Weights of a small self-supervised audio encoder (BEST-RQ): num experts 64.
Rows from block 5 of a small self-supervised audio encoder (BEST-RQ), named by matrix and row number. Rows with one number within an expert belong to one neuron, the router's apart. Each number is 500 + 40 x the weight over its row's rms, rounded and kept within 0 to 999. All counts start at 0. Numbers have three digits each. After the name is the row's rms in percent of the matrix's.
After each expert's rows are labels from the 100 clips, of 14976, where the router gives the expert most weight on average: "loudest" is the band of the loudest frequency at the time of the peak. Only what is clearly more common there than usual is listed. The data: short read English sentences (LibriTTS-R). In brackets: how many of the 100, against the usual share in percent.
# router: router (model.blocks.5.mlp.router.weight, 64x160, trained with AdamW), inputs 0-79
# up: expert up (model.blocks.5.mlp.up, 64x32x160), inputs 0-79
# down: expert down (model.blocks.5.mlp.down, 64x160x32, transposed), outputs 0-79

# expert 3
router.3 101:544565430505548575509479491503515513518430497574568492551541435544535517448523528472522524526445639471534436474532605464468531561519480448531446487523488497515470439554537496499512437484545479569502577498554472536526503531562491515475581508
up.0 095:420472483449459469477507491464467521506493478611477497471552451543486443487476469429469462586467530477465458513464456464475535523547515462505543511507491488413437532560454558520555473524499533516544454539529548494437530445530493458518467488
down.0 095:354458423503479502479490520406505601451496490529543473487500498500550500473483501554532503492500573436557488484538495520546530479525573448445490539493522541508484501439503504516478522490514502508489463496442571490578436532535569454479522503
up.1 105:528493434477531511463543425524411528442536550496547535566459470485463486515494463538492464532467519543524509495444523488507563538507426503421458480497431459496501549442538455534502444469474510510497490520527557489398527457496533546570545510
down.1 097:513545571484458505497528563534495461471534481523493491454502532513555496506534516426532491441493478469477572521401487440408482580475448474402509492439509502470557468572563487512492495498504518491501511424475493545491468448489456508525447496
up.2 084:478505483499522427506515465494449450504490512459538460440502455503482477500515490441535474504485563521468616467508440493478501448455484518482453536550493505484592586519494445509461537559509496413510523514471435492505523469451510522417555487
down.2 084:527536486426530461549497481537512485538561470509505493469459570549550490474562477481517464559466517542502472477505528506569571484534550524462424476528451553488513456429471528465521498545524501396543530572483482511517483455442506535465486468
up.3 103:548518498475474536496555512555469548441504534550459508575425528544519442487552457525405523485548591556494424536489482512501471545506480494575531484577491518521524515487524485515447477561476499522471501508565454511543495578554480477554520472
down.3 104:543556544524516490520496398523517434444480458551477518422496504495592492568465497527491538451496442452461468471478471469461535515448428474476515504538483484489449444439493522495506530478458451423491499487475460492485518530504496489466479396
loudest: 250 to 500 Hz (65 vs 12.1)

# expert 17
router.17 122:512556520440473465400456507530469489508527498524520546543432463456496524476537497536542487544477492520483523409549409535417547517457506485554518528414418458543517559449454463461574505475494456585474453459529485471513530471466497394531468465
up.0 113:516518501453621562443603480459495532448551508486542454516522452454528507479529431500519417577503539524433510443490456517447533516516502508484509541426449518479440494502470518489583481509473492543547493432484499493537476589462581452534497461
down.0 113:440536421547533472536504600522507506507505556524493520485517517480434498503522508465515479461508452524478491433560427503589473493496565533481482486539435527496489511518539492424439480525441476468511488506505542477411533428501473529460464549
up.1 094:483525465547529497575542416519464498488467499464492475507526536454569511450523561462468482481539521531532545508518506522452490437461530512486423489475562490477501545538554506494533505527420566541500519419492472501430452554529495405484487487
down.1 090:517592465460476477500534483546574442507501465498492552520438522410530503523531555498445508519471510491494433376450546510576550606495514567472510442511503540503485502532553527522505504513517507431482483503545570468536499474535441536505484488
up.2 112:529459478500538514494446563477464461523513529484506442505488444494481516495468428409522461532503578495497477461502510500478517541516581534479565503544507487488506436472434526520427525495453501459599471523533510473387525506553481418510504486
down.2 113:580483469515495518533478539552506489468629537507485501478482518489521530453436551474533477487514516488586501477517498490563556518458557502514535371543474425493533483587480440482473544490506440488460500530523509457485481422469519458521527506
up.3 087:505480504501625531544546509547502508481497541528480566488505501428504450474466552502481507525503532491453536563519502475468504479516499523521506520531539471531572474522535534490456507571437506449529506524517495431504503447519445501530523608
down.3 092:496476464427488456552427495470480572562501471506476409482454533556483524483534530513522542543453487513498462541476529452500482550461579417459593483508541467462482537577478502471526549483463409474477484526567506545480534506483494541518520555
loudest: 4000 to 8000 Hz (42 vs 4.3); 2000 to 4000 Hz (37 vs 1.9)

# expert 35
router.35 095:482510474534483485529609446498490524460454463477462481422439581445543530518551518484512504524467471557507472476510482406542487489523557511533556494529506478425503590492501511510541534500537466488452479460482514470515531488529408507569495469
up.0 101:507525497508487470445511463521435496456533437521500497503472530419487519514488536495471507482594469474494488491541545509492460412539512560507477406396514488449522441614484492473517553496506546469478558469503475535475468547512540486497492588
down.0 112:468466521568552526476487423487517443507465482528487476558548490479527498486482530484514458547516455514499521475499549463560482528526507562540545512429579476488543503501527470553493500517501577509531438481538524455480496426537543490570522615
up.1 109:515541470458528478507531528471447545478569481508514534474481598493549477610479493513480495502492558525556510490490434551550470472497503526467465469503503510488483462498560503582499489511518514488579579532506574491534512487515442604576487497
down.1 104:499534542385536540497499506516490484512480418490497442553579544493497509479450503549531497421454430567465502407529471513477444470538443505496462490503503465517491440516513492457544499488429470505526577493488458436458608454487503470470474414
up.2 096:482534508511528508494465495491478502531486468528498497508504466462457531528534499487455558383549555497500477479468446513458428540503455551560520463521445472533420442516556549510425467543452534490556505488498459523490604452494501459556540540
down.2 097:513408461436507492470505575520521503517471528491465541487524548495477532544534494567539483495506516558458500544505446481572484534480479538493516561500555500504491532468448543507448465518431526457507581521437498508417464506413487477546533551
up.3 105:466464552504465542462474501524519491491465479506529649575401531483413499595480487520586497506519491524472480531531455489518490507528515432505529606545457528533510539511468504531526474401527470454510499511458487499552547507517463454497563520
down.3 103:476523520486501504486412540448482511520486526501425514491457517614490490489406486514517536531477516499514488476450475447528558435551600521535516507539500583489441567459485527504549434487517490467512479509550500484455498553477526463524461409
loudest: 4000 to 8000 Hz (58 vs 4.3)

# expert 58
router.58 101:493501565448566476516523521507468474590523517470418468485462420508472455575466416474511473428481488451538483501481525527491518550478513468480594456521451570503505477483539475511447489448531547584538481561491448509396490465473470492490481503
up.0 118:485498527550491537464501504423462510528501487414489520487570506485478511501448433491539451465483532520518456468527494509545607460483448480479525548520516472499558464557518509535458434486504503427526430494455473468524488515457523479494450472
down.0 114:579513489483452549504540501549479465524480515485514496507512461501546493525512534460435517487548575442519566511497561502488456442475473474523527506445586638539551473533514451570485497509556492518469477521486499385558585527543568462575488468
up.1 101:519512471546461470487577505494522462463546468572459432552574410554588504505564514514477466468485492514430492488461502489542520470507539443560518611488587517510519514501535518460471487443505458500475505499501542450519497525516516512533366502
down.1 102:511552551502487460471591488520468583477440451478463472517489468532502473492533498500533478486568531477527450494437504541501446490520417503522563475477493491447455483550525520460576522500474561531475517439494462446608561502482434509515478475
up.2 117:449517508464467486493449509531421495523517569559497504457472468495442517458521536456531537511496521503462558542502468492538474483498484569523489568490446508394557477503491496474545545606526555546521524534534610527547455469530438436495480488
down.2 115:453483522515462453503531466466510528493570465599562491548497530531496533498465567511535526564463503460550462477504519513501458525511540498524510486503590563404484473496589473530471538507527535484547560446460457381452438445466460431493488515
up.3 085:546452498584519510536511455470468487453457531453495476510531526476543488497496451493428457433497604531430423453567488423461515513488517482497423459499486486514473507537487509511424475513525515485503472523508490503485534543458528511442531504
down.3 092:514539503517442497483496447492468513526583600459535484504494509479522540527433545480568498542503452544490554455518563583523494493560504430466504535418518510494574540438474547490508558531526536503566503535600487479465483450504542473451509452
loudest: 250 to 500 Hz (65 vs 12.1); 500 to 1000 Hz (26 vs 5.8)

# expert 21
router.21 090:563514474480497579479423538507467511462571515517432503478453466543460439528458539463511516540434546328482541476455504468528543526535464462567473469536518494488434480545483496496505467505547468521516579523556478458563540504493468515506547477
up.0 087:454450503454449402460525503466493486571510524487533517478596467474484454501500580484538447479473485503498559505533517527528439513505519446514467577504476490554487487464510474507440500484440473437519511501423395489490557544533520519577503504
down.0 081:467518476478475475597494500448505486544460456473450519518499468537491466421506493440539419451527493527495528468420484577419498480395447548517463456477426448456496467504523447506501464521526460518540497496440516476454515448522506490496517480
up.1 107:494508538498483467483514568506478494425503510445526485488466514464474447533550413488516542568533539431465491522486527509508473504516480524557562532464449528484478517565507559451473514532462474439578547495595506508562557517622453512484528522
down.1 105:508504554571505437527431432528557504539536537476513533504597496470497534527486467494451452540475472496517490508577525473502495447475507524480451508410519495513506487506497568479442558506483518484491514472438481509526534497512506530430495607
up.2 103:539478492487516532475505511552470490554553474432556502519558558453490436445550456479541457519542448476482437522493515522516482536470458467490474457481524495543503552458502550500555442461414412427565511558531499522500550520497510503592527454
down.2 100:533554522551542566496465506486474470532520602543505507538483482444505538430524473475534398476492496546433539449514483493498511524459481521510472508451494457424527526511517466489521558590495491450493491504575435494485549491521505473526473517
up.3 102:533490478441495611494511533557468500511534503415551470533466564548500490505483510524535460500503468530447486484551390501581510568512548454485506456577411505569488511463497482530434498497480440433498490529421515543552481431429480456505463422
down.3 105:439522530495542531458451586502446450504432536544529545543503511534454485516452507537525612443501510490507480454464428476483451581486483554401473507542361522457499454517558492469498457509530539477524459507449522494552547499544443494488499519
loudest: 250 to 500 Hz (52 vs 12.1)

# expert 4
router.4 097:459484505520456468430440460466488501556414507456602482533516511487524562460488524503516465577494502481543440477516495528516489527485535469464495418504535497507482526493504458504556521450463485545511517512520511492502494517465503529494574563
up.0 099:491498508552464556500479413524515500506462492521491655478487507474514509459511447467581530458457500505481516512518474506461588472505550494526517504525453481549536532418403473487513474463558484563461460553467439508483530579490454411492487371
down.0 106:473455525499443467535508435514494478523481456460421494531466536505485482486561484519474513532483556457495580486481458513572441550510530477484584551491566426462517476512491552443397493470437515455559542521524500478518474547503514535525503470
up.1 091:478447506512582555487531469506542622559544539493456480541443532471544445558503555480485435571519454531451457484541538487533476462548503550515493575464517514507505550390464501564433496510456547524495490483505461507446461536515529434582494544
down.1 096:508504477520515395484449506512544552638460460449453529492475507530460499531435461457523479524467510484472500490468476526534435496525499493527461510515495561530515519540511546474515494485504468521507556565502481475522571489512498577568530497
up.2 102:450538504593474487562499423552478453486553514539377495517530450493506518496454501480468527491487569493532530496472501493553513448525481497604489461495540421496564540487500520479556462497499456495520511488521461438460500500576495472502533473
down.2 093:460546381504579493507542458525534403513527498521491458499451531527557515515505549515558501519522565523539539541474489460532509493380522483418467506530529466498508468478531510538485532441535488429519468418528480444513514513507566486533491511
up.3 093:550508485515657454537508444517522486475522517464570521472536481494511476482516417537510465471407547430581527495491534509489491532461475518530496541521512569506493520503508461532411494440469536483464479467445487468420514525490475497519477481
down.3 100:530502425566479558495483516490439483517472426517497532468470531477512593500475461555535604476484517468473565607479492502529479407458469499499446442566459465510486483487489522492486480512522508481534471495533430572482523501494477522530503432
loudest: 250 to 500 Hz (52 vs 12.1)

# expert 41
router.41 084:527507467542526521448451493508463431562482544508520600533565486509480536519489565534509514583470523543477494500465455501536501485476489441455496516498479589515506485478520501541513460482547547546469505563514508478488401512460517543436471465
up.0 091:490485481501471584494500498495494512498450382557501531511452572497499489474541636454498466526464503543457488526520508487490530535506540471500512526492503543477514518433425555526532474511504413527489517504513546456520526521505482485521487468
down.0 094:486469520541483538506516517446536505507483450420587503502440498449484494436506486528405519434556521488533463491447546508491577519553477509500571523470509462537469480508499533494444550496550424568475490470557437520524486555499530510527457480
up.1 115:471515499517436483481460466525595577464477531486501471418491545484482440503505602465469478541520532476493487572475513470497507426468469510481485499437525517523481511495518526500445464522514497569502470530543425491376457508443460500514485511
down.1 119:454498482477599520530495465542512485453485488446484527531486452523520521529479526507513606461497529493507465500438518508504393457626530624545501501516476560507493531557546431525483567489560532499495536431471530481462465528543556525498477503
up.2 108:540481523537569467532502471558447483459501514639510447591439431503503455516523498530551528539471489491448510502527458552535475481474445464521479565518483570497529486623559505501462446501504557485569494514544555517519568442554459562545542522
down.2 105:630540506469483424505495472523469418466443498486490498500452500488469423568550472479519456503481488561552475520470423495482436407492486533465515504528455555571508531453483526471466555490465530509484491575463518527483455464480492506417487544
up.3 106:496559510522487488477517490514473434481510441478453513499505555498524496545518481498441498464535519583532463513485444536550460483496558498520430484449452510458446484487531523481601540503504530387538526486507542533487528544482459424520472562
down.3 105:494536543484512522552429498548512548477461478463528534485613445515480539450469494477570502520610516483473528596529462539440502480536472560509510506522488437489539501463516501512536443536520501521522512532531469469517549456470496467582478503
loudest: 500 to 1000 Hz (29 vs 5.8)

# expert 10
router.10 089:542519527494458586521432485493544458490455470427464503500413552515538423451504439539517509510529530474515464501493494503426539508488481475553546468500433489506502516514491534466517524514462480501534559533473445530535433498495513460435514496
up.0 097:568494499463513579519545506479465474533557420492539419451468520513502440539580468477507447582449559514498540554534478503542579557498479515472473525557563505516447450559562509531482481490475499421439532487524601510493470463456490529512466477
down.0 097:521501497445463520449547532508439486432569563530488542523474521453515480477520441473458486435482512606471473442474480481545480452497497454475526451515497481512510514548503425538502576497517499484540490514537556509404463492466544485514471556
up.1 109:465508500529448495480492490499521542531480543523577553522481538442516507531457548525502479504525474423518481494457517517462496512493455542450467505442522510450463461538518523468505486470501535521484536527542555474463449435580527506517473548
down.1 107:468469523499499511531547537496486539511505426497554441435506509543555561529394522496482529505505435459537488531486518512509421494498510509480471471490489566520400500536504514589490459509537445511488499433491459550513507501494486521501455447
up.2 101:550574391477517615504570480474438484550528477429507510516506463388468532458476482501475459528509451524526527503488454532519510542490473509466432533486476496488438513538542467507511503486458476511356512500482546473474433470465551484497480517
down.2 096:521533556485530472482568546484393558513434531482446488507535483538550513533533511502583537461464452553503464542503511513450515463544500498556557486503536476483556482415552467476459503490524543498491522499522573487515525554497448471489488553
up.3 107:532494499420384509504538571533465530441443472525479552494428526492479519533486542484462546492440513521475528535462442466521445529471435526534497531484447509505533512535420471527575477537476461521451522504543551550443489526490543464487511470
down.3 102:517523503544538513506566536537482507511551449522476501511488527476548511499502507498457551532490455516506495498458543484414481557505529600482468478502363486459519509481551493483442595512528522476475492513488528512462548500494477501510461584
loudest: 250 to 500 Hz (30 vs 12.1)

# expert 26
router.26 108:451465515458532446476516511553511507520469503544487478510525526522495470476560459506535484477448466511501458475515492539511467532541498562454480466460479477485539469470454498524465530528488477517507511464443585565501457555464466498465413516
up.0 114:521491520403597501516528521555525486463504432506487471526547460562475458510478531506498489543443504477518484482535488544508462500510505460419503495522547528489553536545475458531512506526506523509474513488495428537535566456459463527452497497
down.0 112:490494501504447545524537437521489432508463489552449490511549501497441481528472496501520491460534479447409459566485473522496491562543545485569544542518531548517440513485488533417485507465461516551507501502474495442415530495529497390435503493
up.1 104:486497472486491517469527479502501469474480444477464502528457563452536549500494499457443459540474521487528501488483483580497487502477498537552574404496517475490519537536567506519487509477475508595460513508488490525499463510483499527507562499
down.1 096:565463512490547526514557508463443535514481519469487521474524520456488479474476502459526370462456550467419517504544524530501501455506472468503533480498463418485525545561554565537429539493492512458556489463488514562447505502463441467440497485
up.2 112:536458519491504499475482477500511474454457515528427441566539562567491454522488568568481494493479481516527465473484513515456449567468561415468465487491539482494472509512454477489557467468545550441521481507459521460560531511465450531424499537
down.2 104:462510506482470458496496541542524517508491489470505448537557510477492486508510510502539456472478459352409527457542466509397505517530469461559541511517506495433447489499495492541464549521479457528532487469440516505531522496502482462442489494
up.3 095:503519519467547562484528468537530485539478498451544507470470467468482496524517492490423520437489510512589500542477538492462485551520431453517504499538525442580560499537540466495493479446498463500491507465447394548520530513467457539503483550
down.3 096:458497491543530582468575502554455468491500611517508540501487476427435481480477412497531454544510546526378503526538437488501425521518509505489506498522452469444490487521522493455489507522495504526599505458532538497465500408514482509502505638
loudest: 250 to 500 Hz (56 vs 12.1)

# expert 0
router.0 096:529528480503508554572492439499507463542500478551520495518517526514502481464488576491468558516484559510488493500470488549516444519578511530433564482540519565495543519510518489506532527509459520497501496491593519537526541451528507502616506508
up.0 097:488473504517376494484568532480527447527483512438539498570530572412533528463432586555523586489499571500449469489472488516525478492537531492503500469495471536509521443589546461542451522521491568539508489527517515452531483529484481444548541500
down.0 100:483521444459506569468498499485555482505543475532489502501534563518522474556433474489478545505446429407461522540505500454505484418445490469410480434535446532480470518499535473515475476501527533487450495494478496580512436488499541457497498421
up.1 105:465488483465445618489561579476501499486527492499528474482571475457495528502518573550507499507460481436477536503483471491518495552490547496510465513451550569476523583560551496492588495460487489540481514503445429512459479482487552456467487482
down.1 107:525461433511502588526580568480505497426470429516496494479514459488505551516514556505468571495519506460490510529450526495453496446508487506528488473407537558468504506522524501472486485478488420504461547502490473518447514479531518496576540517
up.2 097:566514515472518462520475508478482463473475477519470488527523470531491525465443434510482489481484483499570495493525454493456520483535421500616534502599467489464557480500507500461547431449509404573434491575541505485529494433518504539522497431
down.2 096:515511524530582452466535466510512503570492548495501485557470494548467506530495563493470472527483502522441527405506508534544425489457470494548465528514588488479476464494502493503518500486475542504566483452486477426545525517511445511492495527
up.3 097:443478502508553412469467546490529532506423498538485488482519486501513561473503516526472441444481488504520525491459544525490467485506465503489527520488521528478492479494439486529421552518484530508491525503499465522564503474504520536501541490
down.3 100:528585555547479499510439492524505509525619520527528503531563506466500462471473443519455442456413450498494464435490520475513516562589488531583562483428539523512435483451491534518492441430484520507500498544514464488512498560493469463528463547
loudest: 250 to 500 Hz (38 vs 12.1)

# expert 5
router.5 087:510551451478463479515493508573456465504465437509550477565461573512495459537496460547513478488575448542562517459533498507498480565507495434557516478577485508569580475466467472492469437458486527514544452470482514464528483426452492515499557531
up.0 096:527476501477538549453513540496438506507487560463543458496456504408444518489554532599510490507491421543459500477562444465543503517523506431515512453507488472482466544523566539491453414495508431386540481476493422513445513462495491513524541558
down.0 097:368472443487469483448534584519506602558475509493429499537543514462466486482475491511572523456566500443518486504483426513520422536408511483559492528492470488513583455531463518519491475468506467551499479502582519516462512542531515485483502541
up.1 099:442520556567496457476461476513535468488478516431503536549482492543415486512527536516517537526487548537573559477566539530549579575508518423425493467511526514518530463410459524530415451493487514421520517521512491456449515587499440506499439377
down.1 101:450542462555402416511511437481507461487523548481465476526501450485544459505515386539458496472446476632551484459496534472521454473468494472476458516517519480513574491471470534546503578512464447491529479538508516490484445495531432475519458589
up.2 094:484509549536471563498534520489387492504507456491395527485512530448485508493472453496447468536492442452490550536464424515464528454482499465457420560521511550452511500559500506479565512484461568539525500486475550542558463484561447445516571531
down.2 100:557524501545486570576554499490479498475554467502489507469471591442539472479469475471466482462467591507510512575513536432556548506455428551466528483529486525514554468499491508494466469507534503559469492441531470548494455524503572547409485500
up.3 089:503485540516492512518546513502537526417486435498526556450525544505521491494532482507497497478485485421467500479471531481451443509544405524471534475462432477459471505593524463524488481554473465500526482398506509512541450460478463432551531452
down.3 097:515549554482512573530422488443514481451485516482506533532562473454464460520495465481482506446487521478564550452450460423467570491481528548535494515479477576514525514522497488484494413501547528571511503551457527501444467519559553544479459561
loudest: 250 to 500 Hz (61 vs 12.1)

# expert 45
router.45 095:510489422491441438530560486520469487505450450500523482460517522503543500441467527541542489493457456470531525504507562484514509557545532438511451446490523495500505525547460496558514546439582546468508559511509547486507477526467454488514462472
up.0 103:550486494466563550499527592528514481548547460468478485507487546475475555512532436506554465436468492490417494500510560473438565517471503511595491542493532488489487546473521514528482449480551498511442490481486514469429599447471474455554485438
down.0 094:496527523531454563528452513490510508546513429464581556519537476487552534515535506496497528433547495509554449470393439460517488440543494442426439556543536561539567521439487456540548506516533506380506502490532511512474499553509488532481464480
up.1 093:486509468430493545486620464509515492519519476492459472493434488554542517565429437451479506605467512490611534521532525448575496481497571444525549529510536462518503549502493572525411491471517447472490539483506454511509394428527468527509531459
down.1 100:448511514540490446514491533545563515575482481529539535603422458470507474456562511550544499527486550542385503452448463529461542532542467528590564530529472551473523525511500560447531510515497513511519481458518541528488534460525488524508561544
up.2 110:414523473512453448519489480459486565467460515450532479501444455462481514483541538518499511515557458497496526491456465511432551473558602487473467477511501505427479523549505506489635519466463528522558525503537457504553476480510545480486529519
down.2 103:539565521473564476456554482541517548509508425435456475491508436512522514455483520465486453475472503497515506529478439565379549492515533486478482481458506402464475534541534536500536519496487537499499538535519547517494525514446549477559489587
up.3 119:503524488444509555498521550486450489512523487483505540431425503481497453470428471442403435514447516499529518490543424545523542526498536487489514515515454378501456521472487557592573489514528537544489571506494450510429576484534512469533528501
down.3 116:463541492484509567485486479453495548511565419528532536493489483525542520519397433541464451498496462632514514497544466523506479492507435510463506531521536477590535435525440507547517503554420463483506529475516409515475528521455472603516512409
loudest: 500 to 1000 Hz (34 vs 5.8)

# expert 32
router.32 086:458548495508490506505520532506507504435459463515538472481493479507574494543476479536514556508484487444530535474523559395510451446609468487454518487486444486536454521507521504538475486535473536447475603489454524476453508499456449513421545463
up.0 103:503493539480595473538480472499536479426455496449526485426402539435531484449552515532574505464501494488549505498474444524431618470461531474412572462476499497480493507439525486489481476503517568492532486460503504506572559513507548436428478477
down.0 103:508528514514546537518452463429462574467496537521474537474553462487559523508531511497548491440566490535541532561494532513456577512528548414438473510527510539493526494512454417506477563473480529493541485467435472486486475563477502441561429543
up.1 089:523501481476498521470508542520460504527567535478538545472510505485508519553457523557531484539436552479475557446493513498577546534440533516568485455475571501499516478517497500565457517548507475529501536470497570438426506464490515437618453469
down.1 096:415452486484403559448477492438437551534492550500558550504497546444487523408537572522485539431442478546480533478449470490468508496454524510553537496475462491490463473493558504570580497528576584470516502469419536516549467518496524466502521485
up.2 096:532449503524486511506562569519480554472468495510560511563435511456506487478430550458482530400470540473554558506522458479522483541470425510510529467530446574504541457562533511473587487553550527524508502533531607488575497460560534458529528432
down.2 091:489563499401412488534526502547510482522504504479532456512579505484462430504500451502459544513507402538462454466464458554485511469461588502482499485483472570533466498497460501461485531523492498414476513528549493516498492461478514524463460529
up.3 103:575505472570498534504551533485488492493502521471501513568473501385515474563462376485522518563524552565468575531571429450484529449463431480520477520504441515495513443556557450502496497499446443522528510539482588525470468476485536462521501540
down.3 094:501517521474463421500487476540452461521494523500464488532532568462520475455449482462446457499463525556410486482473411552488465475456459540530444477514501534547440513476491463433491523504473483519496484601555562499452468504478477519479501561
loudest: 1000 to 2000 Hz (50 vs 1.5); 500 to 1000 Hz (30 vs 5.8)

# expert 18
router.18 086:503517483535581555478533511482544499490534437532517451453531564547538505453403499529542502554607455413548474482455435511502420515471483525540516453549501542481507410449536520540439475417543517517539496482579461512478481497524519519409505479
up.0 108:464497447491488521492437504490496468516548491501550525514553445648480528520493512507601466517465468507550555485519554480508551488509532505472460497493471499457477462505516518495489511520461426534471517494488516461472444535481523527435470506
down.0 111:536502454586443597512520460538520481509493499507438480516457507550473516543481511514525566496521537477532555499538533445536416548411465485539398465555497530552502501482523523480528461553520558542472468455582524489556496469517542490466492491
up.1 091:511493514576538491477523486519470408440439482589460429603473515453488493526512501543548528524463495500478491464535512480472546534505464483484550509549479517488542545550504506544417461557479491389528509411549501432426513474508442471497502477
down.1 095:597476513516516536535466493462437419506497529518497500436401468557505557498562524478534553470519495520543461510512499486546490478513463498461524504477476434461564482476481586427476483514581500434478461437469488489502524502489554549554494502
up.2 091:419514400466426517487497533431510484515471391482452486525436600541487551513434550511449508463475515496477496448508501574556502514508551502499504520502524472537464490489480529548561574486499410472552480527447502528547562583482547484548459484
down.2 084:519522484561552561477428541517491493479504490492476532531521527472502429529496546458510499502436512478565498445439447542498575516445472567523512449531535494515532494448503480501533471464524553485475475521528541460449552530512513526556528491
up.3 093:532485497494450568503523456531471402500429543408531521528421453491472464506502610464500499510433521455501504411454497464506519546435433496497544538444493510450525500449476503535494498545470573492437462459592509452454484442479532483534488418
down.3 095:547607500568481553527469562461470527443578520584492564512532468452501473489504501520549499521548561511508491540561481494485555478472446501561496503495555519487557486538517535501451450547491426480519523497449448537478523476450507478572521489
loudest: 500 to 1000 Hz (38 vs 5.8); 250 to 500 Hz (32 vs 12.1)

# expert 57
router.57 093:540498551558491511409542475542512484494481476493468432473509501505544535513508516480421473539496497537539508590507525433582481546484479493481484476545468424478454428506512565514495535526478461467499511563481482475465450476472454507487532457
up.0 096:484494598481545469537516506495524496505472454413474512459518454493502520479500407484504431572549504466485520554536459540446449476495543527506443546520456452426523508514488488461536484479540557546467477489430456478536456475481448504522510499
down.0 094:482513527433464477447508513490533453538424509513543528523480518536427479457503516512502547548506489459568388465474510547563479496489403521485416409462515472536515488511552523499540435446489502473454483490527488499497584516550506549535561461
up.1 098:485521479535582561518518495567493457532471503534461459452577502455503401518511482453559501535477508484485527614514538518579604528484520523488510474571505510529465461539500561503491505479463475570553484539490471477488516537494553529481557449
down.1 092:507507528522575611543501520508444454454564565515469497525493496398511480497455498484491438504512518435524549497470412534460586501406465438528496510448529547526532531528499477439443389483568497515485465497482497554415477557436470479453488527
up.2 098:494504522518466478475470554486459534478497504468519471476491526536414515527531524527458551473507492506591500496424493455491625544479459460507485445516461453542479484522506557496583490524489453484587496493482538522456523594470545465484476526
down.2 100:505435446441534520499454528463451500484577534483453519466445466525567544521532489468528446538527467564404511471493524591488538492525552444451527538518531451454503507467484519506470570459499452476539487497532452559503450517550516540508498489
up.3 085:501485488490414482509523524519478537493533450556555535502520549512504458455417455430492535536433526487462511499502516491555559511471566446498485547444464488524528524532436507531474460552543555453494540517468455463510513522510550643531449511
down.3 082:514478594475529466481548560478500532484476462469567523528581492487519421456483448530547408551503580453526505457499533485521485486549473505468531509497480520529541524496476468521471537509461572490485521459484481542545586476518476482464523486
loudest: 500 to 1000 Hz (37 vs 5.8)

# expert 40
router.40 099:502570490517433573419523529452536555439450514522445456493484511522475462564435536466496489577528531575503469409443473497479492455437518524455511461449511448477503540549501538514443470497469500478471525468500515538554505499472526540469586458
up.0 091:469518482512495612539526479481454488567468439517421525467476510486486487411477557465482503458449567510516488480497504489572521420512553472529517406577497593487499512492418492514516472512477567443502518448522583460525450512508466447517578461
down.0 094:437434530461491536529424544468547527505477508427526503610488515480464494471509487519441513602467490587471485463519553525535468485548528587506494511497524478541525531549465503513526484523501434433447546512497516485450488423490432578418438557
up.1 106:481474428515509557521505479475541512486487464490476572482466478520549451595458479501510478545503602465504537518570481508491580529535576498459509622478582459533475473435501482530450501443559470525427478460436477442477472518532430510534518450
down.1 113:447500545459522511443559534497516580485502569539503516449523490487507452564457533508382555508505524492527478437523501515508569545485591472514524508482491480509446473576464497503484545555473528482535513518504517534495519554453517435538508479
up.2 092:557531491408474456491526484512484530558547457513467499549476513520498437602558436513495469547501500499479447546553498506467542549495479463474555549552574469558474476506450520514479529471470453519579477493523501483528552600504489522583515503
down.2 104:524473456485447483517531526519454434475503400593449504420467548541546550557465581445417513464452495584466498465515497509507460435484481455479546480531530476431477546525549540414561578452514558477478536448470536422507546523559527486542512561
up.3 115:466448399513522554443523542483508577606475473467496502517485491519542510490475527481486447495482514565521550511442517490454510516502473566470476491498526492505517554510517534487540496479550449562530451587505465493409537493504460544533484515
down.3 112:441496544566533474583511539428547503490445477463476481486581473540517541478480481491496456514530519499471503468459466481512526512503474547484482563516530432452487467515496477446561493529534490514553519481515468533544541479550542462472516477
loudest: 4000 to 8000 Hz (43 vs 4.3)